config.yaml
train_examples: 48750
crop_scale_min: 1
encoder_mlp_ratio: 2
encoder_drop_path: 0.05
fusion_encoder_layers: 8
beta2: 0.99
ema_decay: 0.995
final_lr_fraction: 0
Rows from block 2 of the image encoder of a small model that answers yes/no questions on an image's attributes, named by matrix and row number. Rows with one number belong to one neuron. Each number is 128 + 24 x the weight over its row's rms, rounded and kept within 0 to 255. All counts start at 0. Numbers have three digits each. After the name is the row's rms in percent of the matrix's.
Before each neuron's rows are labels from the 100 images, of 14976, where the neuron reaches its highest value: "top examples" is what is common among them. Only what is clearly more common there than usual is listed. The data: photos of arthropod specimens (BIOSCAN-5M).
# fc1: MLP up (encoder.blocks.2.mlp.fc1.weight, 320x160), inputs 0-159
# fc2: MLP down (encoder.blocks.2.mlp.fc2.weight, 160x320, transposed), outputs 0-159

top examples: order Hymenoptera
fc1.146 105:158184126129127125154123118119157094087150159183103124130121114149088159138132110101112105120077144109131108152133113104147091131154146135117136149129134157177174115085157101160120133168117139104179080143151079142125145129138098113145148103147111109121103104110120097144140098129134111089153171091159094118118131151157156139149111170089135125114104090171115119134141112124109096160140119137094127117097166128150139108099109125091124160121158149121099156130146139147104097118153143
fc2.146 087:063100101171113155104144093145092151140136131166161146128120100103126082186124135137158104147129096127131161075127194196147138125120109135161125134151104070119101126106131125136107151121156139103110112161098180112102161131143169155113096133119096174114141164145124080143135108121127129126131136123107140113125119130116110121118117119174098102127095131129144113119091147100111120102136141133138102163123107120143106096121097099096150128150098119107108106144128123141114145154147101

top examples: order Hemiptera
fc1.218 112:123134156107126120134158099135143104122126086111137105125155120127145125139142143106121137136134152129102110116144110125146091116145127156132124133103132105120174134105111121077109104101107121113123208143098145117140129161102143120138135110110127104098128131101087180120155145087122123127077073126131131158131164131111117138083132143114136158128139142099102088149134165128147128113149160133092138182103086172063077113142162137161156139110138095098146161122106167118091159114167117
fc2.218 121:161150135112134138150154103132141111121156134120120164148140168147089119122121169103110120107116149099122131126078088103115116114093148123145113129172152132100148125108187147130161114166120154129130144144144086073126135161137134124168180149111099081131141131145141131108130139093113159140150120139134120109103101164149152092142088124091158131112094115102133100075148110126093102095110149138141082151135133151087169125153128077155135107127139173098133136150161139091101122130142115

top examples: order Hemiptera
fc1.248 106:122133149089094104107121129093140113136090056091147125143160088145177114115132167131108098123105163138096113111146110128145102127133135149122122098100175117110131126096130144121098090110106105142095185151131161110148145145126127099096147113146131144141181152109111194122142115125119187128107095122149114148103095125112123145079156145118154143121145131130116137165141142105116127125152146146119086166097097145105077154128130138128134099166128101111143116109068125142125120120121127
fc2.248 105:156109135091120104139120127134111102112165146135101135151115147188091110108104144073095102124113131141178150117082099111116112116102147115162139119171109157160097116090162138177126096180124163164121118155141078114126115148084176139140134120134090107134129160144137103144138132124141116101169143150120115119105102135125135119110103106096174122085086094122180120090117098124119107109132124126141091114101117143142169127162126114135122103134148153096120110126145122112087116115133147

top examples: order Coleoptera
fc1.30 093:099105057150164152105131152162078163130149185120098153124145137101108112118142121122149140166145112140153138115076145154125160120121106108153158130122116123148100119125137131108110122134120144134136057139094144153103134112137150158187108108147116132127088131160189075143129166109116079162119144093110132121124118141165087102117118118139110122167166129110130126157084102124144117124112136147156123126140137094161141082119113137091131117122129138130146118166137094095138141147139131
fc2.30 091:092077128123128143136098122103102131137172130088155111154103160103152156101122147096157136109129155100121132154136075139131100125108151135163135111105136143107160138135124072079159164143131135090108126103099101099143095136171154102147135121110124069123142139123122093118140167139122151118094102137186132085129100138136145121178124126107151115124093131121099132087124119150114098119135186164160125095133109141102115142134134148139108135125144109120157118130107141147088091138071122

top examples: order Hemiptera
fc1.247 108:126113135166126118128118121109133158162123093117126121147161170134127104149129170172124144128141146131110114125142112101115131109128161108088101164101138120145139091159131171082106137121158141116118177116082116082106122127152113138151168123117129116130133115110117186113137181092122126146084088158147186121107101121125122110128163139135136141174122118116082097126148159118156123126135160086148103121095099149099107162110159136168148137139125079153189119142136157153107152140118126
fc2.247 124:145133134126150125149127132165111120124162147128105164114129138149098116119121121120109138089110139115121160132070127112083158121115164120132133098121157102102129111157157143145163138120148134183176110140164088103120106156153148137143153122091099097129157115147112118121147174109121139162150154150133117096115112143115142086148109131117142113076090112105141098097134128155078114099097132109126089120128150135108181097117100110132178133080126134119108145126199125084157110155148099

top examples: order Coleoptera
fc1.38 107:080130081125164156097118148134076135129139179100118141118123134094110105118128129124178151172157083130165137147125164176121125135100121126178128154103106090165106154125093100113143138097138125101120112134128163186125129143135164162149104164143111158125120137139173087134138159133172113124123162100124123126138128121154109157147158119165076107166122128102152120132100131131140127109112165141138147106149148094168164106133108129075134112127118137130117123109136135115150148163117153
fc2.38 105:108094139107136146116141133125095117108109120072119117178135113123142148093128143143130110110178150063091098173146108112098122115136139115165124128135141151124168153145102099100151118113151110096121134135123149119121105150162134078154152156151119104172121149096114115101154147122124178141087138141174150135112097160122154130116153144105135109145123147087086134099129128103113129095119205122151107099150121134104140183135156109124100114129148145113160137159131142104116140131082100

top examples: order Hymenoptera
fc1.151 102:089116114143142104145158147121127119152142113152156129126137135100115092127110146133184127124136118135159117103136136167167118150147161154159139148153143111156111138104105130122092119085164124122130097149143153161093160143083148140128060141113115144119090125147163115125153134116130116120138136100112112129132122053124135119136160068185120128115123140150125093115111172128158152127135110093099158084111155123153102126058097124104120151144113101096145121098127127136116152143179153
fc2.151 102:162138116130100137101080119199105112103158134115144108137101178088141119109138151150113146126142111119156146120110117118095142121093120129147156137118093144154104167111088138142141159083152128162129138105174115107098111153151147089164118133149160152155136145093169085131099151136142112127151148103105098139141120154119116101150138154106105135112121111124148118116138099146129137139129116197142144148110167126122178090152110127149128122121150123135102178106136137118197093137092126

top examples: order Hymenoptera
fc1.313 085:168166109102137129174125109127172111098137153146111114116113119156137127121146153123097130145118122087119107169103072115133114095157116132115128136110142148175165119069145142125112136122124159115138094087152076129113155116173094059123163114153101132116096130067095163128137139124139115090151118091166119142098157128164136133086133149102139133093108150176138132141122132114144130128142079102099144163098142124140110131108143114148140136102144132127093141129106143123101102138154145
fc2.313 080:083091140173124120111145125124123122127128144136176144142113159115108086204155131108135143112149133149152159102082177186113141119112143129168150138138103078110102099116117087171123145102098159117124117158131163117113149137136158142124113112109106135108102122121174136126105124094101098139122146151114144113150078141124120087150113105136134110134116138126139114087127104065140113136113154115123134158141103149153164123139096101135167132156070116126126161137148112125109175115130140

top examples: order Hemiptera
fc1.217 105:141133166109073101121139114126129090137068072123153110149160093147156113115132149125117108096157141103114092106159127143109111148133110164102115108123153116131143114076127124126117102119109121141097139149104140117131141121114117066097138104132137153111191136102102175135105093114134187144094072130129134169121091107106132153078139127109125166110130151125108117140122148135135136117141125136110081125100085157107096133123131143132110124126111095094123105132063117147099134120145102
fc2.217 098:131113134097118102130122113130136102074142121127099125163118139173121108119144133080084106114103108146166133090064131147090100142097154118164153133180151153158109149111154122183140102139117163122130139131173109118150118146141199152168134126148127144150114140154149098095106137103136144120178111144123101086083075127152141108147108132129140082133111106133174123105107098135104093117135130148144125125107139136123154115156081099136112118123125146111100112119161121109105122138138127

top examples: order Coleoptera
fc1.181 091:084104079134142129116134157151120171107115162112150156119125154091126074155154110126149167142156116149166111127107170156111151107122149131176146165105133102171140117128102120133107139086126114126098095144096158155138113113125168187161101153109129118103087152111183100125157153099146105137143117119095139122119105141140100100150136124155115117168135130104111093153112134127160133128103140131159132125175119125153150105101107160117157100104109101113131125107130116105165129181154140
fc2.181 101:105132110086160171140099101148122102113148169094136118145104149096150159142106144095138142089153127111120157156125107119082165108121149103162128145122147164132160113146130136093152152157134142100118114136179113085100105154155120121156125172136121082161126154136127105145122160150148142141109131146156118096110093147127158103140136123097168106111115113083115129079113116142102121108118183147154123106120156106089195160144102112123116114123167166126141137121144115090118113136094117

top examples: order Hemiptera
fc1.199 120:098123169126111124138153104110135113125135077111151123124162133098155123124149150142119149118108148108083100108163135107144124127123150132111110160091143112149174134114127143077090110101132104107133192120100135114146136172123127146137136131135123099116107147122092168104169174068137155125081089146136127159142155129122120140141134135127143152112133133097095089128136149115165116147145138124097120172094089154072084131129157156173147118137098113120136132123123177117084145143171114
fc2.199 142:143128142118121154158133093141117116105170140097137151133109149154093115130115167085093125119125131100137125116069105101098129104097147107127131121149156137094140108140168142137184125162108144136148117126139092064120114164146111127145162137118083089115143154135112153109123163086103140128141117120138134108093108151148146113146088122091158123083085101094138102099149120113104109098111155118147101135110153163094162122154133109166157120117135158113111160147186143080115133112132121

top examples: order Hymenoptera
fc1.65 094:175153108144115165143135134124166091105132143160119137121110110159100156136147086127084112159077106104125111152111088115139105100159150150142120168151149147180141124084159096171113164146128148122162073103144103146130149132140117125120120142153135134113132117111153104139108117100143091093173169084133057140117146168152129125119111149088164094124109107159127120155147130134110092167132113150120140126104155135170120099097130126107151136110157138130102147117135139147116136135125161
fc2.65 081:103103148181139128138132138135089098114144128120144123129145123089147080172156135096173130117160100157154132097135198184121122114106141114143135148138106075094074106145141136135144162090152170127073138169102166127120170150134178147129069144140121130115114163133156100143124146124138135122154098104088132138155137114112104098141123088138101132138140152126116097126142138092138149107130152143157121131155105133134135122119101120103128141137065119119137117095125115136137134143133095

top examples: order Hemiptera
fc1.137 109:132141148131087117126146122124133084153079062085130101150168115126187110106133156103103135119148139128113125127134116137113107115137101120112103100098146138109169139108128123075113099114122135128090172131137145127138116169143126105112132102149127101100160125122072202115126124089126145137081078146165141142112146107088119147092131111116142157096123154094129137133134139108132128128146127127115131158107122141078069140141152169145129110137146099113117142137069161126121121108125102
fc2.137 116:160162129107132122158162097123141093093153134131120145131131141179082128093126137067096140110113141142158144129069089122107130104093151111145106142179154128122123120098173120142146094165115154134134120141137077115151126130110148113166157120122113112103108148159129140130128148092106142115170144126155099120088103154150119094132092120122154101090088088144166109128149099125116113128104107121139096104121146110135135103141113077120140097129155176125114144122169120117091116113177144

top examples: order Hemiptera
fc1.92 120:120123116121124100112147107095146113130117083113157131119166117139168086110146139140105150108141135129099087091122126096127113132146147159109114137109157123141167096104115151090100109117129126105110186150097124119126128155146115101134124099116134107095094118114107201128159163071098154126094068139167122135135140136139133128103139135092148136125125146098087086162145159113174143143137139090101125180113100139091083136136147156162142130123107098105154157106104145123121133148156133
fc2.92 135:126174118137137129161145084153147105109176132127148153159108173146081109108135150087111137110105153137137130118083119113096126121090171130163133131150154114129122107133150124136162124135132163140150125151146094087107134157146165134167154143122107109104121122121171150110106135076115115120125134143126101105092097157151152093151103115125161092096071105114148078098155112124116092113121145134140104144102129139113167093132096113138167107112140164094104172141175160112128120126140120

top examples: order Hemiptera
fc1.235 104:151148137100107081117123092111139110185074065091146106121132111111146100104139168121105144115157156109115107093140133142116120109130096123097107094119145121101136119139112123102100083141132110132105184135136139121116133123122118069118122132132148105109179115120081170145141106122090175155092076157128138120115129130107113138113124118089125160110104126101099130143117158111112137104153140123157118133103110167099089146167160146145128122134156115133142120119062138136113143122117081
fc2.235 103:118169136128120099126168145133128120110153131149088140157101154199102143088132133059113140144116137165147150119054105125100119111097164116157143096139161118129110134125169142167124137140117120144154111111168072141138123158105165120151140113141091127119100122152130118134120127090124119131166124130146116110114068129130142097146103100114176092092114124135168091105127104121111113108121108132116097118099141138144144100136105088133132122101145180091102115103150118111104116142142124

top examples: order Hemiptera
fc1.54 103:091119141135127119150150105137147146123125092086118118153169133122152076110171150104119117138130159127119100113147148091137105139122139147125129125123162093117159142108128141087117121123115133103097192127103137097158137126122149126148161106102158108100127131113116169121163165087141140130105059148133143153132150133125141136145093156136138144118135132110117105175121142127158142147152158120120095182128086171082071152109178132176146115142111109114121141133113176143108142145165089
fc2.54 108:150139102104156146142123084111155101102154125115116159141119160150098122127117170097117157127133140107144148137068113094136100112095156137139121119138158161112140133114146112144169147152104172110126130152163069070135129134143125128144178123135087091115111153105131128102132166090130155105144115124132119091103111143141173109165115114085147111129075117097131123093169098125109108098149162143141090134125139144131145116121102086158155117136113136091141140152184157093107119133116122

top examples: order Hemiptera
fc1.237 105:151150147123077107109118118122123082171077064128132111119134100141178119115126160156143137088159165098097121079158118129103132131148134120116119067128157130126099138130125163148128095129125108114080152167136127092107104147126108061096136126116120107143180138102131184144088133157103186146102078137153135135114149097106111174082157111131120158156131100135125134099137135110122122120145129142133106128129105137118133141148142120117142121170140124139159127134109115137132146116140133
fc2.237 099:147131130120141105184127154177127141082178108152121142143109118156108165154151099078108152114095080147172143117089115125124135121103140121148183113154121109115066163125163138182161120162097133158142113143141124131128144151125175120135116152141128130161142157157150099099108148122137141147173140143130101113120078129158162100114125145137161104123137151151151114132111112134131099136098117124116102096085153108111133114154106104135142124099139163108099122105176124102114133098150141

top examples: order Hymenoptera
fc1.13 109:154118100136153105131129127105164123109082148145118164102112085103143075088171114115140092184136117126128098167083149144157083147135096136145137132107125119172153146106105112106111122108102149156156153128127101164119158161132129090130140128163132154110099130118102138149138117118153088124129132115113109135123134124114089097088110096113116122086141154154130113168107160113103120121118124123072158144132175143157080142079129134123091150119122146130074147112134149139122121139177126
fc2.13 108:131147097158119128116122112156141103129120105159166099114111122132117080121145122132091116126080130100171144097103128181097139157104127130144112122159165133102121146107135128140130138114138157117105142188143160137093107143121161110128130144126134140088100159104149147105077111122127137128167117076124120148119121141129133137139133143144160086178111101135138088111149088097152118131134139163142133148074139140144117123119108082107171153140136099101088169087075178157144118096138134