config.yaml
horizontal_flip: true
encoder_head_dim: 64
encoder_drop_path: 0.05
encoder_conv_stem: false
encoder_layers: 12
ema_decay: 0.995
Rows from block 3 of the fusion encoder, named by matrix and row number. Rows with one number belong to one attention dimension. Each number is 128 + 32 x the weight over the matrix's rms, rounded and kept within 0 to 255. All counts start at 0.
# v: attention value (fusion_encoder.blocks.3.attn.v.weight, 320x320), inputs 160-239
# proj: attention output (fusion_encoder.blocks.3.attn.proj.weight, 320x320, transposed), outputs 160-239
v.191 [186 118 174 121  86  96 129 204 100 153 135 141  85 114 136 128 171 118 171 164 152 165 117 139 100 117 145 155 143 142 109 162 126 122 157 126 158 135 114 141 116 166  90 177 179 122 122 139 138 116  96  83  62 110 145 103 106 152 147  80 103 157 102 133 106 103  96  99 135 120 141 168 180 117  83 116 155 154 167 101]
proj.191 [146 111  73 145 128 153 123 126 140 131 118 100  99  85  41 104 142 144 184  79  89 193 118  97 156 121 177 125 121 112 155 151 163  75 126 116 119 122 142 106 110  93 102 138 115 167 144 140  98 134 112 122  99 140 137 154 118 113 106 133  99 122 138  73 156 161 152 146 138 149  96 114 142 200  91 135 160 144 161 142]
v.192 [103 116 130 108 137 182  93 126  90 126 131  91 166 119 119 155 142 137 128  89 112 123 177 120 137 162 147 129 112 182 155 140 117 112 177  89 147 131 136 144 128 120 155 137 120  58 164 117 107 137  48 116 147 129 143 133 108  72  88 120 137  98 161 124 141 111 204 190 178 119 151  93 120 125 115 130 102 176 152 166]
proj.192 [ 88  97  93 143 148 160 154 103 162  99 159 145 109  81 142 177 120  81 139 127 146  77  60 183 127 104 106  99 140  94 138 149 134 164 128 129 126 115 117 146 189 223 132 111 114 143 193 103 120 133 119  95 107  95 147 127 148  70 108 149 152 143 103 106 156 104 144 120 105 164 101 204 160 122 168 173  93 117  92  89]
v.193 [154 197 135 134 148 130 138 183 156 108 166  81 114 139 155  87 113 108 122 109 128 148 136 116 130 129 100 141 151 115 109 142  92 153 113 134 135 130 134 148  80 130  97 136 118 194  70 164 138 131 146 142 124 147 150 132 125 158 169 127 107 153 138 128 126 146  81 126  86 187 147 102 158 137 112 124 155 118 136 144]
proj.193 [163 151 196 100  89 132  88 164 130 187  92 136 102 215 134 106  92 151 146  89  88 203 176 102 124 161 155 173 118 147 102 125 127  63 149 120  89 115 144  86  63  18 113  99 141 116  79 149 115  95 162 147 159 132  80 109 130 160 125 106 137 130 156 138  65 146 131 136 180  91 142  66 111  91  67  87 167 127 167 116]
v.194 [146 118 113 135 165 134 179 108 112 106 121  82 119 157 145 112 130 118 127 136  90  78 173  73 114  81  94 149 143 140 162 164  95 123 113 127 136  89  91 111 129  73 179 121 136 128 105  93 154  84 138 180 165 149 170 168 140 159 147 131  78  70 134 144 145 161  77 122  74 108 125 142 139 137  87 178 149 163 109  90]
proj.194 [138 159 152 160 127  98 102 168 140 122  64 118 111 123 127 105 132  88 104 102  83 103 142  89 128 144 121 120 110 133 100 119 105 115 111 130 131 117 170 117  69 136 124 132 149 148 121 158 143 161 146 154 146 167 113 148 160 155 127 108 110 151 118 194  77 129 113 156 179 105 153  91 137 179 134 136 126 139 127 138]
v.195 [131 114 104 125 108 136 117  86 105 154 107 170 118 122  85 170 183 124 106 141  91 153  99 124 151 111 136 154 106 149 129 124 176  56 150 125 112 103  95 135 151 112 145 149 126 128 130  89 140 100 142 117 163 123 115 141 141 130  99 129 149 107 163 139  94 157 163 184 170  89 147 130 153 147 170 130 114 101 132 134]
proj.195 [ 85 109  79 164 161 115 141  75 125  52 138 113 150  68 114 195 161 131 117 153 147  49 154 136 155  93  98  81 137 112 151 154 157 187  96 168 147 142 140 163 183 232 141 161 118 118 166 123 150 201  88 116 107 166 149 163 147 106 113 119 117 142 106 125 196 128 113 157 108 138 134 139 123 152 163 154 120 126  81 140]
v.196 [147 121  88 161 175 138 150 114 118  78  77 126 126 143 109 133 102  58 138 162  90 104 108  98 111  86 144 176 141 120 148 133 129 110  98 150  87 107  53 150 145  92 158 104 177 124 140 121 110 121 194 170 153 110 120 151 120 156 142 123 122 143 139 127 113 118  97 101 123  97 133 190 145 177 134 180 206 141  56  63]
proj.196 [152 149 120 130 129 121 107 169 110 119  81 106 157 144 121  77 141 144  83 124  80  96 198  73 125 140 126 109 136 148 153 105 134 122 108 134 140 133 184 114  55  70 113 162 127 146  71 182 146 143 142 148 122 207 123 150 124 183 145 109 108 132 141 188  96 141 112 144 156  51 156  53 112 182 116 150 115 148 136 151]
v.197 [ 66  71 102 142 138 149 147  91 109 104  69 182 127  87 107 133 137 128 132 138  95 111  85 147 174 142 114 111 119 106 134 128 163  89  90 167 116 114  97 128 131  97 156  97 100 113 211  75 107  80  88 104 130  78  95 138  92 116  56 138 156 165 104 145 121 136 165 155 173  89 148 111 110 113 169 128 111 146  86  86]
proj.197 [109 104  53 136 155 126 171  98 117 100 155 122 161  76 120 145 166 117 116 167 146  57  82 130 124 102 103  98 142 120 174 109 139 180 111 120 165 142  83 164 203 197 126 170 106 109 156 121 154 137  95 113  94 129 187 152 117 117 153 154 116 101 119 106 191 129 122 100  71 163 128 191 131 159 177 156  94 141  95 147]
v.198 [155  77  87 138 155 133 145  86 142 115 124 120 157 152 106 121  87  94 145 159  54 104 109  96 154  84 144 144 134 117 143 107 144 119 137 144 134 158  69 131 160  70 157 142 118 157 112 112 159  73 169 205 172 155 137 186 152 149 121 151 129 102 112 135 146 118 141  96 144 146 110 201  79 149 130 152 184 119  60  85]
proj.198 [147 170 158 154 119  96 133 137  94  82  93 104 178  78 101 122 146 137 110 161 117  45 159  94 105 138 126  82 119 153 154 145 130 154 129 111 170 142 181 117 130 160 145 160 148 144 121 130 142 155  97 163 117 194 155 149 130 161 138 104  87 118 117 208  70 149  79 148 120  61 133 111 163 191 149 147 142 125 117 133]
v.199 [119 138  95 167 140 116 109 126 107 143 116 152 147  94 100 158 169 103 107 108 111 148  93 179 171 135 105 146  78 130 135 110 130 151 120 188 118 142 137 121 181 122 115 151 107 137 149 128 157 147 165  92 141  96  69  99 132 109  85 127 132 172 157 128 126 141 161 122 170 145 103 131 129 114 159 136  96  94  71  78]
proj.199 [123 122  61 105 163 151 156 111 149 104 180 100 175 120 140 143 143 150 119 115 109  69 120 132 131 101 120 105 155 122 183 110 187 169 120 130 142 148 133 143 172 148 121 179  98 111 121 147 129 145 108 121  95 141 174 132 109 141 156 142 135 103 147  85 207 138 140  82  90 127 116 150 110 142 135 165 127 134 118 170]
v.200 [121 129 126 187 160  91 149 151 142  75 105 164 143 112 139 136 111  48 139 150 151 156  90 126 110 112 119 127  80 100  99  83 154 155 121 161 124 126 106 128 153 154 129 163 100 175 169 131 112 114 199 113 126 113 144 161 116 147 121 122 130 192 128 147  92 106 137 106 112 149 113 114 141  89 121 129 131  90 117 124]
proj.200 [149 133 117  80 139 144 132 130  84 144 169  96 212 161 116  70 156 184 135 126  96 135 190 115 127 132 137 142 157 143 156 131 183 139 145 136 116 153 176 106 121  36 138 187 128 113  75 157 112 124 126 128 128 136 138 133 105 146 153  98 128 108 153 140 109 127 125  82 119  63 123 113  92 114  89 127 140 120 147 147]
v.201 [ 88 119 126 158 100 148  97  71 103 142 111 157 146 133  79 121 127 105 114 166  87 140  56 163 127 115 150 126  80 113  97 137 167 122 123 176  86 173 118 109 143 108 140 106 111  98 190 140 130  99 108  93 151 105  65 114 154 101  97 107 177 150 102 155 123 119 193 162 164  81  97 119 111 132 143 160 141 112  96 117]
proj.201 [ 99 120  42 154 164 125 175  89 133  69 187 125 155  61 125 154 166 114 102 167 155  62 113 147 140 100 102  64 148 117 163 102 149 185 104 127 168 140 108 172 201 224 127 163 108 127 162 114 146 161  89 100  96 150 182 143 128 106 138 161 122 108 109  99 222 120 124 121  61 176 117 168 130 153 178 148  91 129  97 173]
v.202 [ 88 125 148 117  89 141 106 117 116 145 122 115 153 124 112 137 169 201 128 140 167 123 122 123 105 179 185 126 146 175 134 145 154  90 135  89 106 134 142 125  96 128 114 131 153  59 146 157 102 114  51 134 117 155 125 113 106  98 121 111 115 121  98 155 140  97 148 171 149 133 134  94 118 160 122  79  71 153 161 130]
proj.202 [ 85 122  99 148 135 125 145 101 165 109 159 165  73  76 148 200 123  71 124 130 162 100  63 179 143 109 107 107 117  95 121 103 107 145 111 127 136  93  71 171 192 223 123  91 116 134 177  90 129 149 129 112 122  97 134 124 140  78 104 160 144 139  94  74 184 116 154 147  98 219 109 183 131 106 184 120  97 149 100 135]
v.203 [172  79 140 120 153 125 164 158 105 132 139  91  76 149 150 109  87 139 159 149 109  68 171  77 109 109 117  91 178 159 135 165 107 135 152 111 156  72 107 108 110  99 141  76 150 105 126  92 122 116 121 189 190 133 167 144 112 106 185 123  93  66 121 153 129 166  46 109  76  88 153 148 129 142 112 154 170 155 158 152]
proj.203 [110 168 158 178 126  94  88 160 156 100  78 139  94 107 116 128 126  73 119  85  86 109  90 100 138 130 130 134 100 110  78 125  90 129 100 132 113 114 152 127  82 181 119 102 145 144 143 140 123 150 153 156 149 150  95 162 170 130  99 114 125 179 117 180  84 125 135 156 178 116 142 119 141 181 144 131 131 146 114 118]
v.204 [ 85 125 156 133 137 145  98 112 131 149  94 145 153 124 115 118 139 118 111 108 101 141  79 145 146 117 122 122  72 145 101 129 172 103 119 150 119 187 109 112 171 151 106 132  67 121 146 132 149 105 109  64 106  93  94 103 163 101  59 125 158 189 120 133 119 136 172 132 201  97 117 121 134 114 190 118  81 132 102 104]
proj.204 [116  90  55 126 169 141 190 105 128 118 191 114 165 112 168 154 146 137 127 139 154  89 103 161 132 114 112 128 171 125 176  95 168 157 135 117 137 145  61 168 196 184 129 161 119  97 138 126 159 151 101  96  78 120 190 121 110 114 168 156 113  77 116  85 231 128 139  84  47 163 122 185 102 118 144 135  89 131 117 163]
v.205 [107 153 164 186 108 131  84 136 122  99 162 151 164  99 147 138 136 145 108 107 128 144 104 151 116 180 114 114  87 161 122 112 190 140 145 149 149 128 153 110 133 164 125 167  91 146 164 145 136 160 154  51  73 101 105 105 160 113  83  89 179 207 105  98  88 132 159 112 129 143 121 129 149  88 157 109  84 123 136 116]
proj.205 [132  96  94  78 131 167 154  95  99 141 183 128 159 149 137 137 135 190 151 153 164 154 154 153 123 107 139 125 165 132 158 127 165 135 144 132 131 142 104 141 167  89 132 142 105 103 106 115 119 101 115 101 106  99 146 110  87 132 139 143 144  93 147  62 179 127 140  99  77 135 114 150 104  78 118 130 128 120 135 133]
v.206 [168 135 120 112 149 131 190 110 135  90  90 105  95 177 116 143 114  65 132 182  67 114 151  89 150  78 146 154 163 121 162 115 115 105 131 148 128 145  81 159 151  62 154  90 129 158 130 125 116 115 158 192 131 148 148 170 108 140 187 161 134  91 161 158 146 167  85 139  90  82 158 181 128 160 113 139 163 167 124 102]
proj.206 [141 148 156 166 148 101 101 170 116 118  51 104 140 124 115 105 145 110 106 115  97  99 145  95 117 139 133 120  93 140 122 159 116 118 121 135 137 133 179 110  73 130 133 150 147 146 119 161 142 137 135 157 137 177 115 154 153 157 128 101 100 154 123 220  78 128 106 152 166  68 156  90 147 199 133 153 133 136 121 122]
v.207 [176 106 145  67 152 128 147 128 126 131 111  90  78 192 101 103  85 127 145 149 129  99 201  87 121  98 134  89 173 146 148 138  72 152 133 108 107 103 128 155 124 102 131  93 179 133 114 127 103 122 122 219 143 134 172 137 144 151 139 144 102  37 163 117 153 122  46 118 121  93 110 115 147 154  88 119 151 187 146 101]
proj.207 [116 154 162 172 120  86  84 164 135 132  62 147  90 124 123 118 121  78 110 107  89 117  99  98 138 141 122 150  93 119  84 127  77 111 101 135 124 113 139 114  83 166 119 102 143 144 140 130 131 138 158 146 153 154  86 156 160 133 102 117 125 176 117 187  72 139 124 163 196 113 137 108 139 167 145 127 135 141 119 112]
v.208 [169 120  96 137 141 146 160  97 125 100 108  81  67 153 125 107 118  88 122 176 106  75 166  83 104 140 104 108 152 151 157 134 101 121 152 134  98  90 110 149 107 102 187  90 157 128 128  74 160  91 162 195 139 116 197 141 122 119 206 160 105  89 159 164 149 180  39 122 106  93 156 127 163 188  71 133 169 193 101  83]
proj.208 [121 143 129 153 128 102  68 164 125 120  64 137 109 121 101 104 139 110 110 109  72 125 146  79 149 125 125 121 114 115  99 128  99 110  79 150 117 127 169 109  60 125 109 130 127 145 109 162 121 141 171 141 144 171  80 179 158 151 103 118 132 178 132 182  77 126 135 164 191  90 152  81 118 187 128 147 129 145 122 133]
v.209 [116 136 131 161 129 107 117 150 144  78 107 181 156  57 133 134 123  73  98 113 147 151  77 159 115 148 117 128  96 126 137 120 153 145 110 144  99 154 125 132 149 163 123 176  76 110 134 114 162 164 135  46  83 112  72  88 117 130  90 139 146 163 133 157  86 156 159 131 131 165 145 114 148 124 131 120  89 111  81 121]
proj.209 [140  90  73  84 137 154 141 107 104 137 168 112 176 142 135 120 142 196 125 142 127 130 171 134 135 110 136 133 169 136 175 125 181 140 132 145 132 147 122 136 153  84 120 184 100 100  85 155 120 130 116 113  98 122 150 128  93 134 154 128 136  92 146  86 180 132 136 100  92 127 123 126  88 110 102 124 118 131 147 164]
v.210 [ 67 141 126 170 139 153  66 142 107 117  95 130 161 119 114 119 153 164  90 101 130 175 118 149 130 120 117 133  88 109 101 140 165 112  86 166 154 132 147 146 140 181 116 139  97 108 162 125 122 113 151  51 127 137  76  78 142 108  64  92 176 160 100 111 127 112 185 173 170 160 126 105 117 121 129 145  93  95  97 113]
proj.210 [120  94  77 108 137 155 172  95 124 127 189 128 160 114 151 146 132 148 134 138 148 101 106 158 129 110 121 136 160 124 173 113 163 155 140 120 133 140  89 151 202 141 133 151 108 103 142 122 136 134 111  96  87 108 175 116  95 104 150 155 132  87 124  76 197 129 138  82  70 147 101 178 111  93 128 134 108 132 129 145]